A small multi-label image tagger, trained from scratch.
Training: adamw at rate 0.0023, 11500 steps.
Data: trained on Sentinel-2 satellite tiles (TerraMesh), 72500 training examples, 40.6 epochs.
Rows from block 5, named by matrix and row number. Rows with one number belong to one channel. Each number is 128 + 32 x the weight over its row's rms, rounded and kept within 0 to 255. All counts start at 0. Numbers have three digits each. After the name is the row's rms in percent of the matrix's.
# convs0: first 3x3 conv (model.blocks.5.convs.0.weight, 144x144x3x3), inputs 126-143, a 3x3 kernel for each
# convs1: second 3x3 conv (model.blocks.5.convs.1.weight, 144x144x3x3, transposed), outputs 126-143, a 3x3 kernel for each
convs0.36 106:161130147167142157129114149098101143080155185074150161146145112152144107141115078168173162160131114131103069132109121140137105155125082099137133124112113134118083138130103144138096131112108093126147117141152143151181090066111065122179092138161205172136197141093174116080142149124159129131168124117087107116082227200097208156067110114075094114081105123074078071087092062079073070149115071146121121144121117079095077101120103091116108125132110167190166168182157117101096116155153077133140
convs0.37 110:126133102125122089117126113037062104067113139092125141148104074158108046161102043158153138149135108127123102073070121088098080127133101151137105177132093149132091119113095139132115132140109111136124112138136103135136117079074087111118101108112165125085174108044164100039173132086188131080172139106103094109098178156109142144137131092131137105110111093102105078123108072098083046107111104104132134154144161121137133141142124145138092104095102102119131126133147094093098080123151097102134
convs0.38 110:123145108113146107107160093128159127120153131092133121152162101141156119165172137149149114132136129132115095077087076136129102170141086142159123138156151160162124150151135135132130133134133148165084159165114161155106152132094180165096171166096134138082133143101160162119169147098175153121092090074146156143156195161108153131120123098110130109144139105104126066115141112094125117130149121166160133147149082171198111131157116103142087166166112159176114113132062133169167119156149104164135
convs0.39 090:139128145109141177127154170085088157126137166128154161106097129128121137130136132100111113135117087144129087138145143114123130131128144139117086184139079158143081115132127086114145072103137094094095088099101125075036109103136140137121183142099133136131153145155149169152194130035170141085183175123142153153136144172139123164060095086133114092157130095109113112097103108077079088114115147129111136125102142158137103084109115051070104165130103151091119177125115037057128078093153111119147
convs0.40 103:099095117120110137132136127116108146126116142157143143101097107111108110111117115158154147156157157142144148120123108120105107123111113149133142149134136139131136129148153149160157125138134104118115091081077087079073125101087101064064103091100124131134126139135132137137097102098106134119121142158127140155135139159157143145121121119141143122145152132127139138130141149109127128129128131141123137152146142120121130128140139134145152156149129163148160173145174115098123129121140134140142
convs0.41 099:109111120108128108122138110065036071107083103122156157117136151111126128092091089114134116103106097064067061110117117135131124158139133162175182140156146093104073096107102123127133147153150140149155154186164154180167149162143154169155132152143137153154141157143125127116182199175143135106058051043126106104135123127170159148136127141125138150102122119138128117118109093076071056077061093129109136181152157067082067092094082124133128126128102095072075115067090070058076114114112152167163
convs0.42 104:125106105134118120126095110114138162081109131072089104143133150137118123126117108121120089122125091119106085135158138144144132154154140138144144132141139162124102136116102148130115151163156147156144133142135133133110142183179118161152103117132136142137147147136130133126150146082137151126117125131154130124143147147129141142172193196104132162095086100154090060167115081169147119141142107163159147173187183160100085154107100170163139109138123095135123115169153097123123078087112068047093
convs0.43 100:151140145132113119132133124131174182104102119095060073158106090186150113205178146111106108136139130170171169142128126114098088137132106101093082137124098156162113132124128113119127107112125112105146113099137128121103100111115120081087128076067156113097180141106219192163110089067151148092129121097135179143057118113058038042096100098111096079125123097120117126111119114080082090141124137120092100126122097114099102136129123102120127162139189161127145102108105094103148087070098085082075
convs0.44 093:149105128170135156120110135138105078166098052189160099091123161084114151112098133106133129090130146077125145110136150117146141103141128094109110071100116073095116103116141092122150091108122201177105170165119148174143160167142128079085148073074120138147129144155139131142136146135079161165067140150149132095155147081164141087117107115122101115115095098098125140112156164111145147115138119129166144119162175130166144098187188088143128122134153156153143169161176120125151155133109150136109
convs0.45 101:083096114124143162088124145144146136123167164121157170131115104120117118118121124103082073114100102125111091162192190199167168178170168163126114140127134155156142145149123145112089141097085078083086081092100108147126149129117126098102092106120133135137138143141133138139142102102152120102180153097164140122162136105163156109116094083120127122118144154130147155123126116126090072156148153179142136187142119160181167151133103107080063115139138123138126114118129098112096089135107091134129
convs0.46 106:099109146084105132094101133117161139048107131000045095103105127121138151145159178076100141111142164113149156106086075109088063152130109058074100101137173117133145106083103114113117145156160132148137123132123161147145091112124086118110099135160106102135136121137178180196102118118087101121088077094130141107091125110067068098118154181082132182077117128197187148179167127156149126107093052130107073142124126130095092113113110122132134105147125141150099133142119121156147069116123047067098
convs0.47 106:106137131107122132108132142075122141076173176089177168167142099173133076179124081125145121121124096100106112057090128062117117091100093146149125146135109125121098102128133103144132091132140122132144127134134127116123108072095086114130155127102160143116172130079181139086156105071155106045153112079061128138056176167073162145132136127142154131125126115129135108136125099123111056107131149087108138119132132120123115102118103097112094106107108125113113127099091086090124031124180039156189
convs0.48 102:140094070109085069062068061143159147096124113063097103140157156148156150163154142151144111118101087090084089181178120165156110164144112159176145155146104097080086096102129115121148138144152121131112170164112150140136163177134182181117186164118130134125125134125133132129121133135151137149129114136155168140125150146104119127168163127145129100112090107084079128111104143122130139169174136152149119117113094074059115096110152141136158194159112200165111189137080117119129111119113093114092
convs0.49 104:103107114107117130099126142078122163091132139113164143139116122114080083116078093151143143126112128104094128070078084109079076146122116135142159103088104085072120126085078128095084142154149072132148057083090067082091095122155101120154099133139143131134120096090105097080124171144093149168089103137120103124153169145163199183162163171121122143095095108145129101149137117153148134161118109179149144191202191079062066106080078112129127118098090126116121145189168101119146097145144107140162
convs0.50 095:173108114129114141146138180067089129034128186047155180146137122176133093160136099142157151150146103142121112075113109103126136127108129087130128132139122137140119102118098100138103091116106100113129106144174134151180163182155132140142137099117173153134192145116179161129129130089168115070167121073045123133056158164050141139093109138107118133120131143072075074085084073098089074156142144143117150133108145085118116102121102085119096139171159137127155132106129117089118062118179057130171
convs0.51 096:141158112110134110138153122178162118105128141095089076101109125091115144120131157077107116083124131114155156124128168145135143131097102062074077076129147123193168113141163118114119125101100098120093121153111128178133110115122120145185058090135110111132116121138138143162085079128114088126132110110167153111136147098093058050102139116097145144126184160105131140121128122122111082172159130126114075107047039145133169172142146153135124149158126123145135085062077142176114106145110100124090
convs0.52 103:117118109131106094125109086084095127128166162117156170142153149123101075137116083130144135105090060108083081050052094107117117137147128164179149143120090125104076054073081090110108131153135123159137100136110103124089133127111102133135092142141165185153139119078145103068143153139153154162150157142063056106146178191140162174147151152109105096105111108129132117118120103109108095059037088118120136144135138085120114118148150124160139069070078117133138121138142102092115136133146124129120
convs0.53 098:104084117093097116119117137075062120023026074081088126125129110148137114131128112116107106122109109134130114136110111110102108130138105153147128146146132144149122137134114141137110118100067107119136092122150102125154156155139133089118094064087130128099128129092110104081147112099165141115175148113107081131060024102075105140109094108102086102102101109137154120137147112117099098132136146139117104163113095120117073136139085099097058151116117106115114129168141136086153115068115116090102
convs0.54 097:131147144136140119136147117145167116124162110093110096140143128139137118104119103139133127117112116101110116132149144107114113114079073150154120155147117105118108087104147101129147145158165170212146160161117107107060143160116133136089119109103105107103125129121128145121169158114135146134041045065121155122063127086064091096162158123152140113099087074124135139125127119091091083093110119125120132140125121130143136103140131089108060101151144107117108078041064111147174120163160102166150
convs0.55 106:078093091058084080039045044175179177144120150117075137102117112116128135108129124095104104094105110090108103133145158133137153161139154111127115142167141127148124090115116110150142108153144118137093110094067105098063143143142148120139139098120110126132124138132121129121121109111134139147159165161134131122126093100114111129114117101120128110103117099157143126156148138151140135115129125141131141164156161129113104165142141143136139097125127090110117125150156058080101091099110115089111
convs0.56 101:111119066123109068080087068175130103084076097047064096099098110103107118118122118153167165166173172142154152140146153141136154141136154104120109103132119116132127106142131102134125087108098120147156106116129118128133103125118112086058088082100125124129127129134136152143053071107090119148151170179160098147150093151138114138125134110120124118107124120175165160188186180186188181135131137132119121140117122119110104129123134138146146144131115172136124181166177145112076095071072070063081
convs0.57 100:109135098115127097101123091045053064050036048114085104116110100101105116078088101154133127135137117110100110127104131103103143143146157140128125139138126135123146083110090091124100069090079121120100153157146174182188148094110125071111160147182105110094106121113096117111130099097156145150182153138078054106070057121109069135092102107093093099105082095133130121152128119119099084108104138102080116135115136111120114091097097069069072168112159150141189170151178087106097085089103109104102
convs0.58 105:125118129093101127124123148027057067097114102188220203152167156120111115109063077137141146073074100061061112077097122124109129164156161164149127125107108093070081135131133134132129134126115120137124144161152124140144097083088118124108133146130165190175113104114105072082177173172110116139089097115010041074091106098169208181140138141130119119131111132085096099098101099093098093134132149113109124113130141121118125118120126118104115095134154104113106112150175091103122100123149161188201
convs0.59 099:066076120069099155063098152106082145101088138102099129138157148139141137124144149112134138130139134140143149135121103140117125135110129167161156156159151139152139109116091092107079082094075120143139114121136075070132164118116197095107189093131127154156140168151137159147179190097178210126150190135110068144120065150146112152141099085122104114108087114146158161141155145143128126152120140159122147186121129067100080093106087086079074178099095170095122165095114059011121076034121089066111
convs0.60 099:123117105082113103164174135138135128098100072102128113116146132122141126145163141110137126119129139156169168165154131147126116138137162128139123131146124157173151104126099081095094077090072126157111107148121078080055129139148119114114136128149139149144149154134152181153122104065156175137155176139105150141107099141151165149079109071102119108155170141094105072102113094105111088113099105109074111186174173113115065111107072101102053068113111084110097108125123059077082026053054100099075
convs0.61 098:137118118128089101121087113154120121149131144130135175128122111113100102131131128072072093128115112161163144161171155124125130108103121105105124154159145194196169174161142161165155135137154147114122116108135118113112128152135104107134111091108119121120120121117121122116133140122134128152060061081139161143116111117096100106128130122135129116170167147103123151101121129080085099139155156119135126095107114157135134164167167165172180120141153147172159120147121131090114131102156150121187
convs0.62 100:121142120094101131102138144148136119145156118123141107140133133147137131123131126084114127089095106100085082152178146130135150154146163152170144165183147134144131141120121099119159102120143109145117134122127122124124129116105188166145169130120135135148138130134120120132189206151137144161101136157064107111070085111100087094126086082165115091173125095135113137110101128089096109116146176093119170106109158144152145078113154070099143170136106152128113135125081119107132111122132106134115
convs0.63 100:115136113113144134112149157091107094139174137147172120134131109127136112132142120118111097125118096129111092176195177129146174135133154108101110120135114139128091158158132107118112101088104063103134083115099127139097149098138096124124114149114160154144148152147134149133127133121110101108123072090081066072103098081155142100068053061137130090169167144126126125112110117090081093167172164140133158139110122184164150148131110092082093103137096113148140096126156088121082106149122124161112
convs0.64 096:137135140145128134163132133158165175137141159143129162121120115122133118118115108142121118142127113125113101141137138098103104113118116087091073099105091066079061085089086057079083055059066137116097143113122137132132136138140128105105108123130098103095114113102095105095142082075155113113190153135138126153117108122141122126134130135159153144169154153160152166161168177172157159157137146126101135147115133129137129138141142133143137182139148132095101125092097075088076067060065082085083
convs0.65 091:128154145096134139092118124097116150046037103036035087110100051148128089132118106173162138180146124164148138092100137065100124094120156135116118174148140190202168154125110171151124136128116116096112137124107134141120096083058080085073110123131118099071137127103127127098079052027139130131172129139115145124057071154045059115124126112137135119118138120139164150165180165139138128111097139086074148093098145144128101171170121138126107152104091134105110113116114105102077069066072050069063
convs0.66 107:123104100116108119114143121140134130116100061069051062127138122150149146147163153113130116117137103106104084086115091099088094112114118122147132164175142126115120170170171081083112077077087089117105127154131122128120120096075151155107174189156110113094112101086105108090108110078125162137147165146113128139131166155116150167124118093119131101119121127118110096109120119102104120150164167143147152118126132160176155123120159084075129103092086146146142111129099166163189130112112123110109
convs0.67 103:144160154106095095079077082141144113100104088063067044135145133139143144136155157133149154119145149128147160145121122119102090070032037114117115135139137159179163126115106127137124123137131075060057121125110125117121118165126071066064069056048146156156146163171145157146054025000097103087135168168165205166106125137106078063139129127147163146137141139128145125127155147172197181163180167130103109094042035135102106156157152163181170094086084117121105137142132129139119090109084079079068
convs0.68 097:093094073080075091115136141096072044093119113174188171136130138138115116139131119127119136125120126145146120099116144113116137162135158117103107135129133197206173116134124102114111102104112094070071087085071132115075143151163132122155143105095140143155136126118150138123109090080134126132130096110085067063095100108162143133075079095096087098170167152128132129108126142085078106134147162130113155140142162140134090112100091074068091133177173125145150130109132084079043088122126169200160
convs0.69 100:111095105132103109146109106160138134144116138148150165089102101107108090110115104181187191172167180157161154145134125138121114120114108142137141131140138124113115121133141124129130100103113120126123115098096096074069084087075084083073093070071140161160141158153143150150119101084104095099117116137128104107156106099172146128115122117126133124131131109132156160144166170133130139175149155162137140160151139090107103086115107088089097151160142163140129159146128121094083126087086131099120
convs0.70 106:100146134127159137126176142115118093121128122133134099134115106167144128160141134120101116139128134135111109098106114142147146144174174181141088164140090152138108201169125199167107185152104119108093118145128083156169116104123116124153112152173128119089146129088150137102065102113070105097080103070109113093114131136148139108130112076123125092129137101137172178123143142119141116099136147108148160114179165154177155180166124168124094078085141097136166065089125172179129153136112158134099
convs0.71 094:135129138134138146093120145151138162119110127083069116060108145092130154116147154096112129114133136123139144104134129128176169104155141106107114132136142127142143099136160115149171119137173141141157121107125123127124163152157142136130144133138086130159115141173135152169051115093056131114061137129116178179082121165072077130145156199093119167104131156092086075088078089085077103101121116125154136110135129101117136111142155127147160103106094132140140169166176123090124116089117094092113
convs0.72 105:112095104094114143072089136110105123090092123090112133162168170137126144118115141144103088139120087120119116166164133150158093132140120184154071176133076162146093062103157088136186127161171176174103201143073189163132186169116174135075111067055121138150130138141146147138141108095125122125092103103122110121122092104130122132135116085121084088113107121073109150093124172096113153145148117133141126124126121071090146073119182103117160166135109164140099153135132082107164080120148109120121
convs0.73 108:172191164172187168171212183166138094179176141173190162126124102141145114109127107173168171198184181165150155187220227153185185139139147144174158191178162134096084097111077120146117145185160138182144133160126117107080136186159169210202158201181112119110142152133119130125132159118106111103000008032147149115149164156138157134139151135181159136185152133118132133137155133105124094116144159116126137104109106126149136132160128060135085106109121092126138071128114142134089181188165196229196
convs0.74 106:119152147085131098088105068142170127136166122092120083105103139122136148102120127126123134120125156101119132113128134114126121112079064092118113125136150105094105115080102126119128155176183140180164121157131084110075128160147118157130056063068128117144165149164157160169152154157122118138009019073134159132119123096112121070099115114092108112040040063145129113121114109114117103101123114139139130144151128132100113131122134116132126110154136069100100036041047098164128085165095069129093
convs0.75 086:073129084081118079080103073124123136105097092117075042130135118147151132125135119100099097121117111116136142112137158128141148143150146141133111145144114114124123095144117106128136081086091147177167160151118139119072129119146133098102123075077123145134124156150130152139157141146174177188214180192088096181093067102094056049130121096147138099125138095105128120103148127081100099104098152099098111141145129134151094121151113109127073107090070132105090161133148100087022099098055096099036
convs0.76 105:119113108106112102109109103108116096087106111098111113112109104116117101121104102102104104111102089118103090158154156138125135147132151108115101113118096099092077162163154157152149143142140125130136135105103120102111117107102125108102143142142131130115133131115124123117154148130145127133156135159140101084149140135152148139058086070083108078076090057163162161158151165146146155189192198177171175185178179093100106089094088088088099157135161155128151184153171144116109142120109135129111
convs0.77 069:144123140150131129124160138108135111104095068093116122119107091117105096120103088103104122091130147109124154083089085111091087125109108102078089090094121119138149101132133105127113114115106148118127103066074057063105141107112133159155137206165122128114122097101111098096073120123073145181091097124083160088146182102130153159153137126128141150137154161141152137146137126123106110079090100131145119107137164119145121124157128107112089120118134168196187162144119133154136143117113115130129
convs1.36 105:092121096091169138125133097132139145178181147160188162173168164162169158168172182114138122130124112108096103096129148113133128138141125151143139164131131170165182173169143138156155126134125121083077142114111166133136140127139152118161131130165128136129125136159097124158121144065148161094144154095126166184159201202094148179129153159134143133132137140152159144173178171155159154112151159131170166099126107121139146129157162140152124111138100103154147123155139109105095130126096110118107
convs1.37 100:135127133150179159172154108123139103188202126160190131124143167117147158116151177130153143127132106104112095122139107130141130121128128145156164157140133159158151145146134101131122103098091108075096104095111087087126138133100156150116131133122143142141113130159112154185112118071131133074139141084115139136153194169071123145107132164109141170130160161118116101117150159103118133123140117145177160100131113085109156061106140118117124112141036070100077053104111136105080180147082155118053
convs1.38 122:098119129110153165132177189101118147131155165149162176116160157129163161102146137165172156150160142144158146075161151099151157064110118117139172122162162132151148143182169164179159128155137159156187124160219096149179096163171123164160137163177126157133134151138125147133164148157163166160158183184106096135099116150109103143102138108140180130146176147119145147113132146130144147118165139099155163057127124071103127110130131105135136107156145100137119107144121108126144116155163110163149
convs1.39 091:103104083085139120072105108155171178150164192156163154180151147173138122170163152112135153093134133115126139071106099084125134034110145107133157102139150133140178173133128171167160167170165132122164142152161147129159130193169151189153138172128158153148141140147144146170161140084166142077142132089101121161143133161125148122114125112128156135136174164089102100095101087121125081074088094121107098101087102120137124122135127141137140146151116161154106136153116121086127124098114103072109
convs1.40 086:045044061052052056033042043168171151170158149154158130108114110123121106120112096089083093088077080095087082071093087088115108102139146115099109112106101144148109100118141108123132098111127187173164165158155195179172119135126136145143151162144106109104123109113127118106123124086172177135184197164117118111134108103143151101108095103094100097104113097067069070070093071086106077057068066080080088099096086157152132157156130155158137130140153149169147135144126096102129112108130120110121
convs1.41 094:145130155138131150160154153191174156169142106148120100131131119122133123154164150075090123106112119129131145132181170117137132117123094085096109117125105176168156159165172127128151121138150166165134154153127166164134144136085146131092148145100144146147145146147171187183130164155110145126139154157150128096146141110135125131085075090077075086104104109109100095115115118109110122148159132166174165137162129151158184149163169164160148131112120141139172172172179172116110158112102151128117
convs1.42 098:119127131107132143107109122123101147140101130152136142158156149149151170155152160072076093112094097123104114157148153160170173155171141098091076118087079123104094158137137133125144103106129138113094127117086140138115113116133123116098142124132127134127136147163145143155141131134163134106158129096165132122151147121155171150116139138125139149118126143095115093108138121099143154142142157145150148152179161097119099113114124119087077148175160122135125135157167116119153151107141173155136
convs1.43 099:175145146149137082146156154108078076163150132145147129094090066143130134114114108117138172118161182121151162161111102144131105120124133197180187164166185119121131161139120167158147151125135083081121134134147113124149116127120111141143096136119077098090120141129112120115087094090159114081149103076120143145124148219111139136138149145127124130086091093120127133132132151140142168149119112154133104168147109144128130134133141107101132131104081139107027162117046160145124185183123178164074
convs1.44 099:099120134102146122097126110123153133096142145125149131143109095150110100147126107096114099106127107098094103086092071108101090137154117109099136124119139131132138123157184140158160107132126061012043060038060130105114099122116122121107140136103110093097132094097130101089151168105136195146117203205141171132086088128135103122126114095125135141135145131076083103087101110114127131120126108091116128092089123116115091150155080121166132118142112107128110113100068097117126057113118089145123
convs1.45 101:051089091102116112095133117172181192172159165144133148161153159132134160114133147131121105111121102080086071102120126128132133147145118113095077099083067074072024069110147110140170166181183140129121118108121081077073181131115113064099075066097111126126116128117077098076163153159102146155069095107193191165167128121117093098115116108126142142141164127136154131134131136128116099099107115069070102101136134174164148171184169202203188138096098157118128148131150139124115088102126083091099
convs1.46 101:133218165126209176123178172111068085146117148114109140142154135162158146135138123134143112138126119125112103169155156131136139124129132144148133135123115095063080143166137141187172138173168134137082185177128181173164121095102123125139141139147103121095127139110131149128167148116138134108131129094150127160133131143097127128130173163133150172087113130100131119129165150128168167133146138128163171120151162108119091114139114100105091127145179118148139166162146113151147123172167119164147
convs1.47 099:120094119124150143137133097136141089179202156173206192116134153116146165096125167114163180119149161101136152125100102150136132150154169169178227153160196152167217158153144109125133110118118128122171140133169126114163118129119133132134101104119131142150111139161086128179124154082127141095137144096085128135131183184088141153096101157095114150126137162144137158131145170106111131108081111138124126110108109107141149091141134101112095079073031073072045051104091129120097175171143166139119
convs1.48 104:146142151145136142107110145095119098129156137099132109174166144154144132142135144139136147127117138134118125136178190135183191163195196131123144105103130129151146121124128130120129134130136126145145092133141073118125132130086109145102087107081123112119138129151138145166168141130132125127125135153108144145113141152098113125151118110144124118137131105138163160142162161159163169101160216091165209125189211082086068117117098102109139102165219114196195130190148121136120134157168115162182
convs1.49 108:112172138100163132081125102114117144130166192149156162158152149148154151129125126117118154128100122146110132114123123133119123121106098152120101167122111180132132191197176154164159138151152123091080139095055152112065140131121181170137132124136149143128149149160135138151146150119180168125175172141108139150104141157113131131113133141128167181115157199105113117140138142138157162129180187139172181131130131138136121148153147127120107176151102112098101061057096124120137152148135110121083
convs1.50 102:118162118111172128124170115092120102144196192160220210153168172179178175180178170114152187115148158108122119104133128090121130073084103149155202158159192162153189179164155174178167157173145133129119129121131121113121115152176124142168105110157135144176114125175098120172107117083140141113155159115075102136119167198121167196128111128140127140134137115092087080073098090102113092099160134109166145051094079144148144122132110133113110140155088122117060063057028126170124163203165155184148
convs1.51 096:082174180097174188150212202151125150133111143102130171170149112152146126134124129134153119130132093095108080129104100131115120131124139179165100148145093106115060081139160110169172153192169130142121127127158056069091203114107102074115085108159112143134132161148108139125108154133096146136084131111175153131139120122119122168137153142153161139130151096142157093139173107119154098118092116115128154145160188151146101156169123151174156114119161148162200178143174099153166079173199092182205
convs1.52 100:153141152149140144114097101161182144171212175177199163137128118124127127117121120166174190169162136158159144159189162130144147072071082133131127113110109173156162166174171158145158145123126108106090085078067089093073162168131149144119149149140104086072089092099095115117128157130158162132168173150145170138134181151084125114159146164129130166147144160130130133155168164142142152141176131120174173091119157125133134101123126099125101171162098090110113035075117157130075162131088136115080
convs1.53 096:197176155217211182195191152143154155174200181166183164120122106119130126119140123105086107103121128105113124121145131145173125133148153067070082054077084065061095124103119129105120150130128135183189118180200057058112137135128132122136071076084106128123116140138119133139089104148085078113074069098139144149139131131151168152166128101177148146139121149119137137104104120134144160143173136150159119158113104164138135154133152189155166138170127123132091112111097195207189201207192196191176
convs1.54 098:168180172164183185170176163127119111188176164174169171084110103127138144114133124075084075102126131115127121108111123121151145085115121064070103115147154144168144105125125144139133151136125093094091105125130115150143151156155155198195173177167055085068129159135137163147101117111100106107156170125206181164151149156121129162186186170199209202182203179139172162155160156183176173116113152134137161114143155102109072116120102115122126101076141130136159150149157147118097156159145136145139
convs1.55 108:108111104113123107126124130190190185169168168158158162136131117154158132156169135109111123115128120117118111121139112135155117135126114096094092101087083098083086155135152153137143139144145115152088100153087048072048127133098118117079066068036131131124148146135149152139089109116080104113059084103146146153149143147157152158116121111122128133114119131173180185158158170159158172167175146173173142172167149140124114127122108119114091121132099170160120182171141124130128119137129140146139
convs1.56 093:099102092125111099113111112140133110119131129111127139132125125154145143144138136131123115134148131138146129139172145152150125153134125155127134154154150134128134129150158123144147127128135115131115105121123097124135107099089056068086068081098140120121146143146142149139094096078119120109107120101134141134134140133128142115149138126130126112143108112124137149134148158153157178185190166183190181187176171194180167174169141168164147138151138164169127126119084102135152103131163098149168
convs1.57 102:154129136162135150134094129149186176150154178149135129139127133109118109122130134134117092140123113125122116049073064089099081120129094167172146166171155161151145146133119154135124130119129147143160110108134111105139077103083115137111092102066156144147140136146148145155090109103107121110103096101132138136141142108147165141152157141157152134154143128111126122115128131121113107089107122127126131136133111145139136121121125124130147064096098096113117121145144154173147153152156125129122
convs1.58 112:139110100143121121149144107081137118129197195199247241121127135151140147155163140132141138126126114127120105106133139118121132097115120130127123133133115180169152147126144145135139175169138079093093071066084112096076106142140130142136133147141157157139134129132139135121133127106152137129195180147099157143070137162088145141151148141140137133154165148116108119090074079082071062126139114144154139134156150133114103140130109122111089161110085145136131054066085157153130178178153196191146
convs1.59 106:184170147213205179214167156164170145193195159190179132139134124157151136148144129084106118114143132142148137109150096096156126089127139099094124121111131130131137103120144108118129131122134088161097079156105029089063162140091173176090144159076153144133176155153159147159139105061117095058085096068145171142163165131160170118151168132177168150161147145114108108105091117120114119093118105092134154087098163152147156165163149163162161123131059161142074119098061191185155199181176187146144
convs1.60 110:120116106143150134158172158171152128172174148186178164137125123161156135163161141122126126143159153159179172117141112119119109080077097088113115075101096094107090126113127110121107122113109173206169131170162053058085105121101120104088061075074142137127150157133142157144105107120102114111111120120146135132140126118148149121132123124148144147146158159147147165141136143152153149145163152128134123138113113173146136141118115135125126136140117169163132158148129145139118171155126174160135
convs1.61 101:117101085129116101131121151059077082096101086080091085170172158167157146148143134101099065112110073102115080087085105111114131095102118161171152131128100121136113173169163166174166165150157065065053088114095078123109119123131137144160082102107161145143144140142122140132100059044153111090191143081116104132091091126072094118110132119127154145122146145134155149152156151157141127160160150179170180152171151147132126137124127130098127168130113130098063107089059122116117139140116124108088
convs1.62 112:136075146099064128106080157149142162149151161168145153153160157148170157143153147015076077000061075021072082158137122167147123107148142051104109006082089024068098143098092133093089160127127048078091048131108032079107114171162131162133121111090137146144137145138132147124143117151107080145122070130137127187143123166152153131142148145109130125117129136118118119132126121157145123142133134148144135132158144101093130120113145137153194112105087133130106112134099136127167122088135110089123
convs1.63 091:073097118137163174136185182164204213177179188170158177130142155117134143113129146186173151144119121089093080104121114146155151090129136110091110090088096068091112103066066140101109174156164107119157119119141062061130166188178173130144111077112120122125105129136101127106115143101091103113076086085132180207148125140144073092111118117142163148186195170140161165148156158131127095123100116137106099088110112155146139123138158156173180160141098151138131125154109097106153106113126122113118
convs1.64 103:093108101127142105121136109115120113128119119148121118145153161146140142147141137115114104103106095091099098133132143131138144167180189137125126113120118108113114114116123131130121121133126149152157112123139112116123049054049083095101099112109154149143154149141151158142098073085126095090130123126117110100113103120102109127147142148152158150121113111138143143133143138123132130166175186161165182180169185185183166174168170189185177103099104091106101106113119113122141114103136107105119
convs1.65 094:164146148153124118125107107161177151176137130151099093097120111104134134116131138174180162147159159110134137152135132141116103137127127126145127102136135068090087071072070093091085073072081094150142118154154123127134119139115163143125155159156096118100108115115096116112085113127079119140067098113110119147155139121167178153156158137150140124128109093134161154144191183164198179111111104123079081138106107126138150138150164155156166064043048097085093123155157161144115161120121135092105
convs1.66 105:141109133135120128116124129122143151160156148131127129140142130151156139129139129107111119064073057047046058134173152151174163136128116115139126088101086113091091125111101107107099089073086094118153094099164122083130159203194175187185113074120146156148139139139155158143190168145197193174160168163118124135138136129110106102122134119132139112140125121086084101104119152105118129166198159138174154119130118127126131144137153171181204146150130137141099131145108141144159157131120107095089
convs1.67 103:131124106153137138140115118158148169204158160145122112134137124139136121125127116170180169194197181203213199142150113122114095093073072104123126124138120110116111148154171159159164136140159108123136136137153138120117166129124169137138109095131129131113139148142122121115070083089117133129167135122172166156167137122136127105147134115139134128119115125123134137153159156150172161153154132137155144128151153168168144145135123104089094133144125122130095132134120158132131130093109085079085
convs1.68 105:089111109113165169158178159121153160162178191152179185145132139142131132142147134156163152136153132154170144114109099132122119058070109116116128134131125147142149116104116130128123148143131139141125140131130090089132120169164122116134069082102141127114122127110125139121112115117153137136178150155117121156100096123085076100098106112120141147129135135113121134097112119114125103115113103114117089036053084140114116118100107115110123153133110127120120084093079133144138145146112139136103
convs1.69 087:072071076073064066062054058137152138120125140124121127107125117128117124132115109066045050052058054054065079097107102096121121108136130093082107093090106136124118129137146127141143108127133153145140147137139169158150092109110132139147148157154124118123125118123130113113135128107164159143184174153103131127102099131135126117100120112093105109104102105068091080084091077080093069115104095115116102112096092186181157187176146183184171113119120128147122095108087085104123084111141080091112
convs1.70 109:167155131190178153189191169155143088183140088167128099108098097103105094085105104101131131126132143154149157138169096150172113118143070087065056110089078114078070188148153187150139157133113075115102100121114074113117182157125198156116158152159098111079096111104096136118128160151200162103243184131134127100185146093137116093119142101165161107152146104128113128129112135122122121162186147152161084102113065122141204117147190155168186128108088098107085105127112147139111159136108171135110
convs1.71 102:077096125083090136072084145088130140094136150122127127179176149195182166196177156116141115126147111119122111172177163190178186163157161093118105105130094078099062084076089075088098077085098112121115099125126076115112140142143082103129084094127140114098150123117133113127161171097150179134112151130088099143113111129126132126092109095111119109100080097086089101093099115112126147148155145141151174142147174150157146162163138137138122122172193106162160089123124068106148082087155103095146
convs1.72 109:112118176139139143119127097107115093150152136183167123153142142172156132162144127049082102069096104083096112086098093124141121113141140079092152090104128066101132116154193142159161137135129116122076136131106103128099132150098107135090109117056110092092121108110110108115158172146158196185138183204125177155116114129153120123122132125130125151108101139110107146099118138118132135121132145111140172080125162092105093135143096127133139156137150154132131118108087096064076125084105117107114
convs1.73 111:064085095094104121084097107157127121155109110143109108075096106110121130109127136108129117130149133156164158142154154137139149127146122051061072118125121175156143095118120113119119122123109132162138101125105106129101158143162181166157202180161055093076100135119119136124155133144141120138194178151146114128133107113115083104076088084135150157145151141186204177195198203197199205117116120131141137110134120164164166154158158176167164113049088150118141195176173113109108097094105088100086
convs1.74 095:170204218175198218169191219123093141162142182138148186077110088116135130111122129138131131152148142146147147113101089140146130111122102105079113127132136130115119110125116130140131127132121147132136172167164153162170124107087176183184190177176079126083145174135143169146146135123123127107157179135170145149105148172091128176160165158174184176148171152101127116152156157156158168119109130143146154128142135093101101100111105088100103099087152126135147182162172125138169133157189137171178
convs1.75 090:115183117117183108122167128181184178156144163150155169176158130187175145191179158121116129147155155130146149128132098150136106166182158108109120114124132104119105093082082110095090123103106108135139098133146045072103116126125075109120077127115152158103164182122150173124093123137087095150045066138148176178122152135176163151138149120144152126135156143115148146130157146114155154151163120153140113154137137148123124159118116137114137145118130169146153188198209115154198116139189112137175
convs1.76 096:142142143162157137165167151139114075133112099127095090174176170170156154157152152140141145122141151133162172109133139148150160149157148115111117114114113115127134129138147138144152143139148149148166120123150132136144083078086114106112113129140208200191207192194202194193103088063124101085122114084112114094118113100107100078130142150150144156138139126083081084103106104109113103123128118130138144134130146173163172177171173181178173093104091118125116093092084154133133165137156160136151
convs1.77 072:162161107175178132190169120138159132154173160172164166103115108127128119130135133161139152142108098161129109085121097095146127124135145095105076090099073094108115159164152169168147152149120186214190149177186182193208144169157165165172163159162104107109095102106111115119147133108238196123230223143093099111072073103082092110135156148137144144144156143099111109087106117104134123121160137070105115060095117117121141132127117158185153077114133079083086100105099108157118135156120127124092